Rows from expert 5 of block 3, named by matrix and row number. Rows with one number belong to one neuron. Each number is 128 + 32 x the weight over the matrix's rms, rounded and kept within 0 to 255. All counts start at 0. Numbers have three digits each.
# up: expert up (model.blocks.3.mlp.up, 8x192x384), inputs 256-319
# down: expert down (model.blocks.3.mlp.down, 8x384x192, transposed), outputs 256-319
up.65:032146135083170134081127213138119170238081104121157117117110142143147126128179161125093117161112124126130126126103255205168119108114123149148148141080204051109116142254163079136144147116134054
up.66:138126031147120161122113241110131136124146131111144147120106194104131103130108147125044073036119135134194121142123163100134134114152118106121179092131147147122116206136178155127116102062144122
up.67:141073106127106132151133122131116099135220107174107072134134153107091138157122111117137172130113130114113120142133128226134146204129106121135189148076152113146133153019145157148147047118141128
up.68:198123150123152121146134098131093159084126127144109132147156124143112110088120136143097179153125135119125121118170090147128111154106166119097077125127122106162093119140136073151116139099138091
up.69:081034127131123135130137111124129006148105110047116115254145083112112147117136142126124022148129122118178135126065063164117125104123119139140180148120132139132132228125178124071117108138120114
up.70:126109123089186134128133173116074105126117130110093099141130117140092133127121131105182131060136114123085081130136118085120133175123114068141151044121205054127154112121141150130112164126136133
up.71:255144149159167128128125059102112079208154119105144160087094160069160142132120133088255058038127135134153186137105136063133091135202083113137115144119104063129132208141140132154135155133144080
up.72:085144137114163071146124148142104174104148108121186122205127116092099118134137123123076096000125120124170149106103140108135148108139168133113144064119091147081137123092150120099109107184134146
up.73:137098119188122162121117109113125000178136153107124113145090119074109125178119090123162002154119150157226141150122137152136101120154201128045151131118133108217084146129137130120119255120109126
up.74:161095123105084116117120176101127181204113148218042047105222192147139126123177119122118165158130139105161151130148143131129246127058100199172137104117187149128127133132151101110114128113149137
up.75:135143107162102138132105203118167138143132133132177117081120077125223137131109132133158124091133128118130103157190107153052000227124121113138146042137193129161118172130146148134122119173137150
up.76:097157085093130129126137137113162129094110128133126132119135168169174140125116103096163089147123126131134154125151110153131143141123104153122140088113136097130137117150141151074113165133123132
up.77:129042117098009153127130079154085151182112121106166138071028087132099138125172097192122032097131133122138049131210096101147190101141116108114147142139187122002111130126203112025111128126129157
up.78:146151085162140122175127124121077166108117136103222121076255255093077115125097132142192146000127120127131141120216138064031111146219127142127083110058000136148139196006171124097127112114144236
up.79:162100249122158156162128130137120104141172125150148181104129255096133137141132139117173115195131112126112116120107124147101098126034121125191064108122120123169127172168063116082111107111149137
up.80:117156170141107121135149159121064150082127130112096162091137109168083115135148126113157143127127121118075148118151173151124074124149160188125143125105128130116118182060131135112106188110100135
up.81:080154125130151109108131142145166030120113133167148109164044126188090127149127150130033120098131124111107151157144133148111114123110157147123133101125142119094136109129112134117106134106109145
up.82:205133082109180122124072126158203198085115129126051190115125123136122124108136129106050133058129116125141127126066135146133115172148100139136121108116135114192099000139125127162129167126106104
up.83:142158124155091117113129224137127108158181115146155118120205158106144130124124138151124098153130147117129110180139198170077143124139130135175183122085185149133113144138132139140128127148124112
up.84:109148138124172112144147160136123127126120095170103148122122149114163110121128127104222115133125134174125100116130124129184099128158093064115133094126107091080135149083165134124118150080135197
up.85:157145095146154084140130128046122191074046131179059167113113168073113132119123194142114000113127139120175133121107068149130108140189185129128137180138090165140118143185113118165135100152132111
up.86:111131112145200159134127117077130123155127136133154121138077143142164143142139128133139094132124136119111073131107168120131124138107114159135155143127083133121129128158164133129134124131123148
up.87:122189157178096127127089134110124109117184130124090125106045105118151170125129084121207150168126138134084126127105062045171104139127133134125128087117078078104130178100228177040148081169124138
up.88:151122134107224131092118132131121215111161129094087034156059155087230129129130125117088027139125133105216172122124072150113127113112168112129153232121255111126127109230078123124118075087137220
up.89:172149133136112128116121118123112089162131129168151093146197076087123137121130121124000034100125116108203099078122132140130100145110124129139121161140124052136115194167116124127140156127108174
up.90:000135102093157152128118179165151173000158136158144034166131097142148130123136123139054139120120143125112114137166157156132148134167133129071138219093142125120157121140134125130061167102129161
up.91:148198135123173132139112017129166087140132123138113134026126153213115125145087130108131153096128126163106111127154112173120042078136105127150100099142153106117142133172140105106149097103127097
up.92:162148142137115121136125133126138208108159122149210132135166207092176150139090089148106162118128093122131136127102101111112099123124128113114161120127149110117122146139159123150126100129115126
up.93:139127133228131122093111147124128170105052125067126162123146148160245150142128128127090147141124126106154138155136101145100151154106113120126125118102102132097132167119154133129150100117117124
up.94:136145140185157111114136141145152120121146116151136136089128121093079098087122124127224087073125133129122187118127135008171115161129106151121147139122099154114119082163134164126136136134098146
up.95:088086064136103104107166128129121125116120119122092046172119105000032178125158127146205117103121138131085103115134151086139154162129119118129133080128202161135126144059166144127119141141132053
up.96:127102127129151130138133148103114110013170081119117102136087090115157125124124118132091145114129118156155087134129130153062111139134095094118145167120201111122115146080122143148137120129126134
up.97:165104129144101110123128164122156133176129130042097125192136113110107124176143114131066088112124133130224189134116132167112073164052166116131079135082158120185115084130205077114144158144117102
up.98:132130097066122165129109097117060126122000134143074132104124179080130147144116131131006063146128141121070106126114074118124132133129122103154177153122097230116124121157255137110121075094140132
up.99:000116116120085115131144015131195240107187138011168057255106186122118118135136136112073052000129128121147139115156106165105091118119089140127189136111255123128123089131140138117189146126131107
up.100:120149132128104097170157209094135152127144120122138112144054075211156133137117103129077107175120131126055130131152126131105107126103127120159125127148111101120176109111106158131142102090136129
up.101:105117144099127137118162120136135122029132125125161074110113090135125099133110121119150129116130084131171143101132000166136083132119126149132152126142099130078150138169164119129126148103138141
up.102:095135106090121157140102065159112126125152155129137059047045119187065147118151115194122069199127132130070149119102080166159167125119135147151134171148041117150198126111135115150095143130172121
up.103:127148127117131144129156129145097110169120080174138191178133154057126148124091112117007120124110162113127111162121111132135127096147132046110122136123124100114113150119173132117069131131130187
up.104:127088137126133112126097128130158167125130136128240090120155134192103136154145148139108124128132139093098132087119095155075110132113101111129127188127095121147131127142200130143117119112126255
up.105:174128123108170125089127123129112137136144138146126082070052063046185131113141126146133153145133114140124120152204180110121028154114103128114109126089068138106123084230089149135127163142123133
up.106:144126159117087072139157129148057089143114123096126137110130209095110128171148119137084120172115116124115128129182107161113188159138125136112145107137154104116120135117131143087144111115124096
up.107:125144131131138155150123138098146120115120170134163151170123137077108126126165129134172146111127118135162119138100158133153137138097111142140138147126095129123140128131159166116172174095150138
up.108:138175119212124073116117063121160152104002125104095046133080133124174121125182114113050238148130140099115147124152095105096155093144120083125132214144130126123141151255081109143074145108120093
up.109:113121118142110123134140125112135079106095132105138109081115107124155109146122115123125120135128138130124114135160135110158159090183085121099068113131152129069136139176210161103145093147122130
up.110:118127131124112127127136040134105084116158131131080178130110134101177129109123136115136215135117176131140096141115169152143145129122123126131139061129125090139118132171188148089112154103079139
up.111:124138108137042118102129130172102101099122134075159168115148134082129125150150118133092169104129130128103128139125206133130111125048169110166092106130141125114134080101136111120143032114134185
down.65:124126172080129140115128081144191141007171126199138106050108142159143132129125126125152108020138131116078154125151147058108105119230110161134133035091095123064105110133121134131123103124132153
down.66:103168192103165173120126196151207122139132120126093140145129045132012121126101130128185190128148132127122129124130174118123103084106142143079096113148147134137139093098081102170141123128124104
down.67:108051116118249097083136158130092163094124111088137109132066152145157136118103113098145162118144102127136143120043097095127111139169138087122118121068178153091128133194131131134122128157131168
down.68:052122124128172147127118190159133116212160134119116094165138111170164126130183123104180084169119000115139149124138117178140163182076126137103110162121237110056125134092116122121118128126140121
down.69:102154107165137126136135154127134129098147081163133136067161116162113130129168135120158147093132175123185130101087131161127142152124122133132094041152018138225121098113107129124137097120083107
down.70:133115141135108152123126108119121149108127135132132115159255091097136122149131129122119088159117095096114210130134115070093136104152118131099187141120105129154140129112123140163157117166102180
down.71:147058108136085118124135125123131118088113141163076129100127080094103060127159135100116179155140128127092122123137152118148157108124137145114225039130097145112125106183082128108153144129033070
down.72:142133136117092127097112140119181156161151131058105093138152081121076125127105130133073117147159162135162127127114104068151120178147125143168116137142087174037127069177130152154174182112108138
down.73:150135132091191124129123178137129107014117130143179166094151134065147110119153130127113153149142129129135114168135137155119100112130140152114180138137124197161136160154159116113175079146126000
down.74:121119186131222121126114105151100134118124117097130207149017040113074135132094124132112165188160162126127139098115159074154114164182134100092064175101069135135135107103173099143143168209063145
down.75:125152115132177108128123229138084128053145124140099124116120128154145122130200100134087143136109144124152117124135119121167136098152119227120160158127121113152113173091105130088168118117129140
down.76:148135080101091130131127255126162149134120131064134140121113111199139112101081124130182141105140143121118128152136088105136159065207147121143140151133139168156108120086176116131160173128126090
down.77:253108047150102151136132107131104081072081136082149126255127089199162123129141133104109122155171176122110140107138232131146101092171123124132142125132070116112120115249138180120119154118159071
down.78:174130230156052126185111132121107053135133130187119146199142069090110143131120126138167100157126124131155121110131128143100147161087137140127124099154115131143131105255139073106119144117133128
down.79:145128109073071134127120211155158124243116125117167125110109153219028138122025133107132231108107087151118138129092027080137186060145114106136096097132112115125138163081211132121107132144129067
down.80:096135066126110154150122128142138088118158126127142148165140198160127136137182117128146114168130137138160136123141049114148142126151128150058122105134136045130116117166125110086137083134146067
down.81:194107144014010134119114074125133150151129134130140146115142249175113144163145131121218108126140106130097125125137158111128163119128125178152152128112132118118118114186132115111121152130131143
down.82:069159035103102183104170112124156186121088128226137114133129182101203128132151129149183154221133138140112153136127142134118255060101145146136136122134113093100110116132119106127104133120118150
down.83:166127163030158170089129176116119172127104133126106093118101149147069132134129122113095130105100136127101070108138137038119091089110123149129137130147109145125194142133135100110099149104157153
down.84:159119120133133131131133127137114150156121132114176137106063130152078140133080160142096099139127140129141136130128074119113129091136141139143123113118116134153120092108109131124144127133130023
down.85:110116150135128126133147176100179127074162127091117084236148164096125148114137131124149112242099151115203128134113189070188132128184128151105076000139167128093123042088170141125113153122122133
down.86:125121121137205110138158110145129132168120123117085124109103187149175121129117134119121209143106096123163140119126155125114152135118129129121119051118170045097072118149127127094130146119134123
down.87:087089147148131092112123139142116128125172133113105138201118130124085126124113109122127168140146156131101137133131066149135149139121121145099053101138059154107079106135117122100111147080136024
down.88:135125215165204134124124255135091130087164124095100214105168158176095176126129131147202106089118145121121156137084139063019063175133120125130162077126132164243147110108117106115124111144125119
down.89:167172127131121118153129223151132137190104121090143116117121151179147081124084129125166174122141107142123127131121126125156097133092142120201105131133151098088037080164106139128132159173103156
down.90:127129129112169119129124121136087021129129125102155141131110161118131131128115123126089090103127107108117108119092199062184141234200131195148120081146108155034114151071146136128121127216128114
down.91:139116162033095107130130111126111154141091119153120142139145019121141121108154131129150102157134115120129103159148160117099172153149090051127147107125098102137080173111138138119121125108118120
down.92:098146137098117108157139102133166115117174140144136114128103100137118112127168140094186156143109165125170099099123118128136146142143108129104143123117087154156125121093073139129118140114138130
down.93:131129116111110133138127135123124109137138130135134148140079050157099138122079129134237109088133183122116118124129121118126086122134153109142082118148111110143129094160148113146134136120127122
down.94:134070110022084123132146084107100130161000126142101243168093099127128122131129141181138126124128134139106118125128121096140148108163112107104111156131152178120151136096102148136164115158112110
down.95:115140111152255138130087027147087116101133124124136091146195079124065123132084125142143191106112068140151112065157134185068091101133125119000124114114014063074143104109150122129097089155140094
down.96:161124088122192110116145096136137121159122139074141130154056133085128140122122126132098045126080091126131115123094106181134128129090173116141085154130134167115128158137150125152139122185099105
down.97:142124205084124132138119074129131090129084128124169134145113129214106092132106128121154152006124143128000182175139140128128125107142139167148206145151067116105127061159128135147116097122112194
down.98:019140096112059140123130125121129100117148126115147147121112099129041147115135138152082150104136139132134129160128052051146119230154117122139091190133176097078145184158125122124198128114114097
down.99:165129121138125136125146111112199111069155134171181136121105144148078136122134125139116133042149144115152158133148117194114143161113130123054091069138035119212129135154135106154127029099117218
down.100:107110082122143129118134143130113082103113115116120128138053215111114084140093131103255173157141084139145120141123090144132141172120108130087121117150105117158067156134140166113133121126156111
down.101:116132147078107130126120238125098198146152129091096147233162165144119129136103128125084148116101113127124135130122159114141101122161128166134091114167121177132130127164193130102124118128137137
down.102:109116141177169103134137120115077112105122130167141122186075118105180108136084115125133165068135117123139133120104128160133148167146115086104161128129147171048127096157092137136133135162132112
down.103:138175155098114149086105203118171141105131126133136089103147107121093101136126125141145113195102135138053149135099108083147068099107157123150133115134118204115120148129120130167129152112122118
down.104:148135162108122112148123059127158103133121147128125162152180160216067130129126124133102126073124115130169109124128144133134129112122133185189114072124121147190133156148121157106097136142131163
down.105:161170088190178120101136022149255118255126133116117119121125130151112121132141133130150131136111148148129140139107133235134117121099132126125144084124088143192101118137141132134112228130123129
down.106:104085119128127127120135098134162182123122113116210074131095055177150132128143109137169135136127150117148112151134131119132125090136139179136135088131119150095131183152133125160113128071145182
down.107:097110139134143128138126112113091092109131132113115158104133083105110118125119137129109134090122116123140134106152121078134119106112125123162123139113177092123126123128125131150100105135121093
down.108:089136216151103134136129142135122134071143124112156156153185096027102134121121124131134051129100158142092141186097147097126155210185111109160127093122128186126159176043129157120167121170128241
down.109:115148205116140114116150151131194152108120126121120087172143054136075128127107126129109123165089101127039122131120128125112175114166112116144153086142092105154124126099168154062124138163122150
down.110:127123109123097163118134111124130165167106127126109123234141112138036163132182129091122079178146123126087116108135172120129152095198114145124115220132130113089110134114104104066148114091135121
down.111:111120194183104135122113107129125082153123124130103130183131163152115140168138125090148133111126124128116098127104000075139121124147130128077094165143100086108097140104134131121126099109183090