{"arch": "vit", "model": "self-supervised image encoder", "dataset": "aerial photos of the United States (SatlasPretrain)", "train_examples": 101725, "image_size": 32, "crop_scale_min": 0.4, "horizontal_flip": false, "translate": 0.12, "color_jitter": 0.4, "method": "barlow_twins", "norm": "rmsnorm", "norm_position": "pre", "activation": "gelu_tanh", "mlp_ratio": 2, "head_dim": 48, "fused_qkv": true, "bias": "all", "qk_norm": false, "parallel_block": false, "dropout": 0.1, "inner_norm": false, "moe": "top_k", "drop_path": 0.05, "num_experts": 8, "moe_every": 2, "expert_mlp_ratio": 0.5, "experts_per_token": 1, "shared_expert": false, "patch_size": [4, 4], "conv_stem": false, "layers": 8, "width": 384, "positions": "rope", "pooling": "mean", "projector_hidden": 1024, "projector_out": 1024, "projector_hidden_layers": 2, "residual_init": "none", "optimizer": "muon", "muon_scale": "match_rms_adamw", "lr": 0.0018, "momentum": 0.95, "nesterov": true, "orthogonalizer": "polar_express", "adamw_lr_other_params": 0.0015, "grad_clip": 5.0, "l1_shrink": 0.03, "ema_decay": 0.999, "steps": 15000, "batch_size": 256, "epochs": 37.7, "lr_schedule": "constant", "warmup_steps": 3000, "weight_decay": 0.1, "adamw_weight_decay_other_params": 0.01}
Rows from block 3 of a small self-supervised image encoder, named by matrix and row number. Rows with one number within an expert belong to one neuron, the router's apart. Each number is 200 + 40 x the weight over its row's rms, rounded and kept within 0 to 999. All counts start at 0.
Before each expert's rows are labels from the 100 images, of 14848, where the router gives the expert most weight on average: "patch colour" is the nearest of a few named colours to the mean colour under the peak. Only what is clearly more common there than usual is listed. The data: aerial photos of the United States (SatlasPretrain). In brackets: how many of the 100.
# router: router (model.blocks.3.mlp.router.weight, 8x384, trained with AdamW), inputs 128-191
# up: expert up (model.blocks.3.mlp.up, 8x192x384), inputs 128-191
# down: expert down (model.blocks.3.mlp.down, 8x384x192, transposed), outputs 128-191

# expert 5
patch colour: brown (83)
router.5,200,182,158,159,229,259,180,157,181,135,242,129,151,204,161,271,222,200,225,263,255,170,169,120,143,164,207,157,228,133,230,216,237,164,158,216,221,140,196,238,250,176,232,179,220,254,179,217,261,204,198,179,203,230,232,190,201,137,263,186,262,151,193,218
up.0,200,199,179,174,144,193,206,218,205,228,209,202,228,230,187,188,197,198,232,206,182,166,223,210,199,59,200,192,198,122,206,205,199,177,190,204,202,218,91,179,179,207,224,236,123,348,211,226,188,200,209,195,10,202,190,200,190,237,166,173,105,223,252,203
down.0,177,244,210,161,176,196,196,206,205,148,210,166,239,140,194,208,204,156,221,233,182,212,145,199,219,189,201,198,200,199,208,193,208,192,208,194,196,164,205,126,266,234,176,222,226,214,187,217,238,217,206,172,213,223,191,222,169,153,212,182,233,116,195,179
up.1,188,200,205,217,200,198,208,191,207,153,204,200,183,183,195,187,175,201,145,211,191,201,225,187,198,200,200,279,203,198,221,200,200,238,220,214,197,97,300,241,173,196,200,203,187,98,212,212,246,200,169,208,204,165,218,200,179,200,167,216,159,195,165,226
down.1,164,182,202,274,193,180,189,209,197,194,216,221,240,207,274,214,225,246,191,207,212,212,216,202,188,192,222,175,221,203,179,183,177,195,198,79,184,144,102,189,181,213,213,207,144,205,198,223,322,204,216,195,106,225,194,173,176,253,246,183,167,304,163,224
up.2,191,203,190,202,214,186,221,148,203,207,199,199,200,208,231,175,190,169,232,177,181,120,218,198,201,179,199,224,197,198,254,202,193,211,233,186,187,195,158,201,155,201,434,182,174,229,217,180,196,200,176,116,221,203,174,200,195,251,168,195,201,195,195,189
down.2,186,304,223,205,245,210,201,231,199,163,191,265,181,204,201,129,123,220,194,164,186,263,175,174,194,203,183,63,209,226,165,187,180,204,213,228,191,209,143,191,202,189,0,194,202,176,181,261,163,195,162,202,168,210,184,170,229,245,231,290,153,189,218,242
up.3,200,242,161,228,205,193,201,332,178,182,194,186,223,196,168,171,201,179,182,218,151,152,198,203,201,212,198,149,192,217,213,213,187,242,276,222,264,160,181,182,176,209,229,183,207,182,194,149,240,200,200,176,367,199,174,200,266,236,206,147,230,189,240,165
down.3,178,216,247,220,205,189,206,236,211,177,215,209,190,240,236,198,155,181,235,205,207,163,223,163,222,199,318,154,204,192,193,207,217,203,201,103,177,228,222,215,227,201,101,297,275,161,212,199,194,197,180,167,232,211,201,149,204,105,242,229,193,230,119,173
up.4,200,201,188,210,174,187,256,170,218,158,201,205,192,196,211,196,223,193,257,180,221,167,188,233,199,195,200,174,186,187,93,207,201,200,250,91,230,108,196,197,250,214,199,152,225,231,178,214,241,200,269,183,201,204,186,200,198,225,199,179,169,236,278,214
down.4,197,213,181,235,219,194,186,196,143,184,196,199,214,214,180,186,201,222,72,151,274,385,193,230,203,214,186,172,211,197,160,129,205,194,205,207,199,213,196,201,49,209,194,249,166,199,221,179,150,231,208,213,234,215,177,211,191,311,210,277,180,167,191,265

# expert 3
patch colour: black (37)
router.3,167,216,185,204,153,203,191,170,234,225,236,185,245,268,240,154,229,233,137,153,196,207,247,209,183,152,188,211,182,230,208,163,145,233,274,209,122,172,136,112,123,234,263,153,217,137,185,154,192,201,154,163,241,256,151,193,196,262,133,177,146,161,241,233
up.0,195,196,208,245,259,195,243,285,228,226,222,199,188,191,207,210,196,198,218,261,171,231,195,193,199,137,200,185,163,199,30,206,200,199,173,204,212,189,210,186,226,225,209,143,252,228,197,223,255,200,192,58,175,199,160,200,217,224,186,248,248,196,189,170
down.0,212,180,209,185,157,201,199,164,191,195,236,114,256,279,213,214,193,234,207,227,196,179,139,191,215,253,191,210,172,199,303,208,222,194,233,176,204,179,212,248,200,214,128,177,244,218,211,162,203,140,226,199,259,177,204,200,194,256,182,191,240,170,232,122
up.1,198,201,211,180,201,204,194,214,211,207,197,198,203,200,195,206,203,198,192,178,125,184,207,203,197,199,200,224,199,196,226,193,203,189,187,177,190,200,216,138,221,195,219,0,181,202,200,53,196,200,191,216,201,200,209,200,213,226,203,189,219,199,239,193
down.1,177,134,205,178,276,191,198,152,200,198,199,188,199,232,188,217,181,171,185,220,176,217,204,190,199,201,187,245,202,193,203,198,197,214,204,191,206,203,236,105,229,193,186,0,203,221,200,233,128,204,179,200,158,194,205,209,164,192,202,196,171,191,223,193
up.2,192,191,221,209,223,197,203,195,208,216,183,199,192,198,196,206,254,217,258,213,175,190,258,199,202,221,199,171,116,220,162,199,189,230,166,192,176,221,188,225,115,208,188,201,206,204,222,232,242,200,257,213,211,185,263,200,264,204,229,210,212,229,206,169
down.2,263,247,142,222,184,200,192,171,227,223,218,198,254,216,191,185,159,245,160,159,170,212,145,233,208,217,218,199,201,192,187,199,266,211,221,224,185,169,205,240,183,269,227,194,135,138,187,224,197,202,204,155,201,206,217,167,221,154,189,296,220,220,194,321
up.3,200,193,203,168,201,199,199,191,196,252,202,201,202,179,204,198,213,173,198,202,209,250,193,194,202,191,200,202,203,220,219,216,207,197,201,200,191,271,108,262,222,189,134,274,207,211,196,219,219,200,223,233,239,191,189,200,174,137,175,248,193,221,273,207
down.3,204,209,222,220,221,207,186,247,209,184,197,203,197,213,200,154,214,153,245,247,198,178,222,176,200,169,232,210,216,200,239,222,179,187,205,199,207,240,138,227,259,195,246,233,258,175,201,263,216,204,190,166,177,215,197,336,208,16,214,212,242,192,190,116
up.4,210,204,235,238,171,202,203,277,226,209,229,203,193,215,199,194,174,204,230,183,225,220,280,192,200,201,200,194,170,221,195,199,202,219,182,205,189,139,145,257,222,199,290,178,180,197,191,193,185,200,216,210,203,212,198,200,161,267,106,151,220,250,120,201
down.4,205,211,219,232,248,199,203,181,187,210,212,199,185,281,218,148,269,269,219,213,180,201,234,213,212,193,175,248,197,200,233,156,212,225,198,205,207,150,258,266,47,152,203,239,126,226,207,161,199,224,202,160,190,215,202,237,176,193,187,199,176,166,312,230

# expert 4
patch colour: brown (70)
router.4,201,224,223,200,241,231,185,245,174,128,168,182,224,201,182,207,171,221,189,249,140,199,127,175,252,222,252,188,257,185,185,187,253,196,225,234,270,179,204,279,257,154,120,258,237,204,181,166,174,203,230,134,147,172,217,195,289,150,218,265,240,231,241,206
up.0,199,204,193,175,139,179,194,139,178,261,201,201,199,187,206,200,203,201,125,200,195,197,156,204,197,209,198,184,194,244,199,204,214,199,136,226,196,203,177,189,251,170,227,274,201,183,178,200,222,200,223,149,266,180,113,200,187,250,176,195,226,196,239,191
down.0,253,124,194,212,192,196,191,169,204,216,199,173,185,216,227,160,238,223,323,131,221,178,218,214,201,204,230,218,191,221,78,252,194,175,225,216,202,200,190,195,147,220,234,128,195,191,200,208,246,185,245,254,212,185,200,218,143,293,200,130,178,205,183,124
up.1,192,195,193,240,244,196,218,234,199,104,200,204,154,206,262,183,218,200,179,187,220,200,227,208,199,175,200,201,182,212,182,194,201,211,175,236,158,167,221,200,189,227,246,191,194,198,215,256,37,200,210,200,212,232,256,200,178,42,290,239,186,193,224,189
down.1,193,178,212,231,237,189,212,193,208,213,200,237,164,293,166,206,233,186,229,210,194,196,236,202,197,209,186,206,204,200,201,195,197,200,174,203,209,179,106,264,295,196,191,205,235,190,168,209,265,259,203,193,155,200,209,192,175,307,236,178,226,219,220,177
up.2,203,196,201,197,194,214,201,224,200,223,199,201,191,203,200,196,188,199,226,194,197,209,190,201,200,218,199,158,218,203,214,197,194,193,197,192,195,213,182,130,239,183,182,180,199,187,204,218,279,200,205,203,76,188,178,200,206,170,174,225,153,203,274,180
down.2,200,204,185,173,185,220,200,109,207,193,202,200,204,97,183,190,127,156,114,183,179,291,199,195,197,212,200,206,246,192,180,203,241,209,205,224,206,175,401,197,240,189,230,197,201,181,170,227,267,183,212,206,194,228,216,178,196,242,260,222,165,247,208,292
up.3,201,199,187,198,190,204,199,119,185,151,199,203,214,195,192,206,183,66,219,190,194,190,201,201,200,207,200,296,176,224,313,198,203,192,208,190,193,220,215,175,180,175,287,183,204,186,193,252,215,200,208,77,134,220,192,200,209,324,216,218,204,221,193,242
down.3,199,222,186,174,223,209,201,250,198,195,200,189,202,225,242,238,187,220,189,194,198,210,208,194,195,197,207,165,204,194,200,200,194,226,223,170,218,173,182,216,196,195,0,273,186,203,156,215,212,194,208,194,191,219,194,285,226,226,222,220,169,194,186,193
up.4,199,208,201,167,161,194,194,191,201,205,201,201,201,197,195,199,203,194,192,214,162,173,183,193,200,200,200,178,201,214,209,201,198,222,203,225,220,321,203,217,191,159,183,183,201,197,195,258,179,200,213,201,191,202,195,200,216,190,192,339,212,204,353,225
down.4,200,201,195,161,61,204,200,198,206,210,202,203,194,124,215,209,193,249,236,209,189,217,190,193,197,204,202,227,204,192,211,205,203,203,204,201,202,241,202,23,174,207,200,199,250,225,185,195,213,216,192,196,272,201,221,211,204,243,193,243,184,179,196,223

# expert 0
patch colour: grey (87)
router.0,204,116,177,184,151,198,192,193,222,241,176,182,174,172,201,180,191,202,197,199,91,269,215,195,190,218,179,199,212,147,250,136,138,195,193,205,220,242,181,115,231,200,201,96,150,215,220,235,203,206,273,229,179,189,219,196,209,219,173,212,151,171,166,210
up.0,177,214,192,221,211,207,197,178,217,190,184,200,264,196,219,231,169,185,244,186,225,252,220,192,196,200,202,174,199,194,178,194,207,202,190,201,192,259,203,246,224,209,192,188,189,193,229,192,99,200,151,204,125,203,140,200,171,304,174,195,211,222,173,202
down.0,159,200,199,194,113,200,196,250,211,150,201,230,196,204,192,92,264,184,222,197,226,231,181,226,206,236,249,196,209,184,200,199,202,215,188,214,194,207,235,271,188,103,224,139,200,209,204,171,141,202,203,118,231,122,188,217,144,229,178,117,158,198,186,160
up.1,199,240,197,200,127,188,204,188,165,221,204,201,212,202,202,169,204,140,218,172,224,264,181,192,202,184,200,173,207,211,213,201,187,214,214,200,175,127,165,234,172,188,272,238,169,181,184,231,291,200,112,200,211,196,204,200,197,224,179,201,201,200,221,245
down.1,179,107,172,266,182,193,203,247,211,212,195,208,201,260,245,192,276,130,310,197,222,227,187,106,189,190,191,176,199,168,236,223,190,188,213,197,194,332,206,207,188,186,126,247,203,237,188,171,130,203,201,218,172,228,188,181,104,193,216,194,166,200,228,246
up.2,206,222,178,189,155,196,196,289,185,207,211,199,175,176,204,223,267,198,188,194,199,266,180,228,204,213,219,185,239,194,190,189,167,184,214,212,239,233,163,213,201,220,228,356,246,304,187,260,190,200,203,251,183,242,198,200,242,129,237,224,157,185,206,246
down.2,254,205,223,202,182,199,207,188,216,214,195,147,166,214,228,239,194,130,217,195,153,205,270,183,241,142,95,276,224,164,193,271,193,214,212,202,193,188,305,219,242,206,173,106,283,189,208,179,279,191,202,191,238,139,202,174,206,258,179,244,134,207,199,132
up.3,200,204,168,211,237,207,196,224,224,150,201,203,204,199,209,219,179,207,172,194,270,229,226,171,200,201,200,234,218,212,207,206,197,194,169,178,193,199,154,228,178,184,179,222,225,162,198,216,126,200,192,218,181,222,206,200,190,221,210,193,187,208,17,194
down.3,204,172,182,251,253,196,202,187,192,129,202,283,207,272,229,182,237,239,129,190,224,221,145,208,207,211,182,216,234,207,203,188,182,220,203,206,224,270,206,102,209,240,279,135,184,208,177,203,194,216,193,208,160,225,188,287,258,200,199,172,241,204,205,193
up.4,189,207,250,188,195,185,214,227,186,210,211,206,196,187,197,202,196,195,174,180,180,6,226,210,207,190,200,203,186,234,212,190,189,201,241,121,191,235,193,214,176,261,152,260,175,193,191,291,261,200,150,214,212,213,213,200,287,178,192,170,168,218,210,144
down.4,189,175,186,185,296,191,206,224,206,184,202,169,182,203,237,239,224,213,274,236,201,291,28,197,196,214,161,239,208,200,242,260,183,207,174,107,209,49,171,148,283,177,123,191,142,236,219,219,119,132,217,32,223,202,202,244,183,143,208,296,222,189,157,276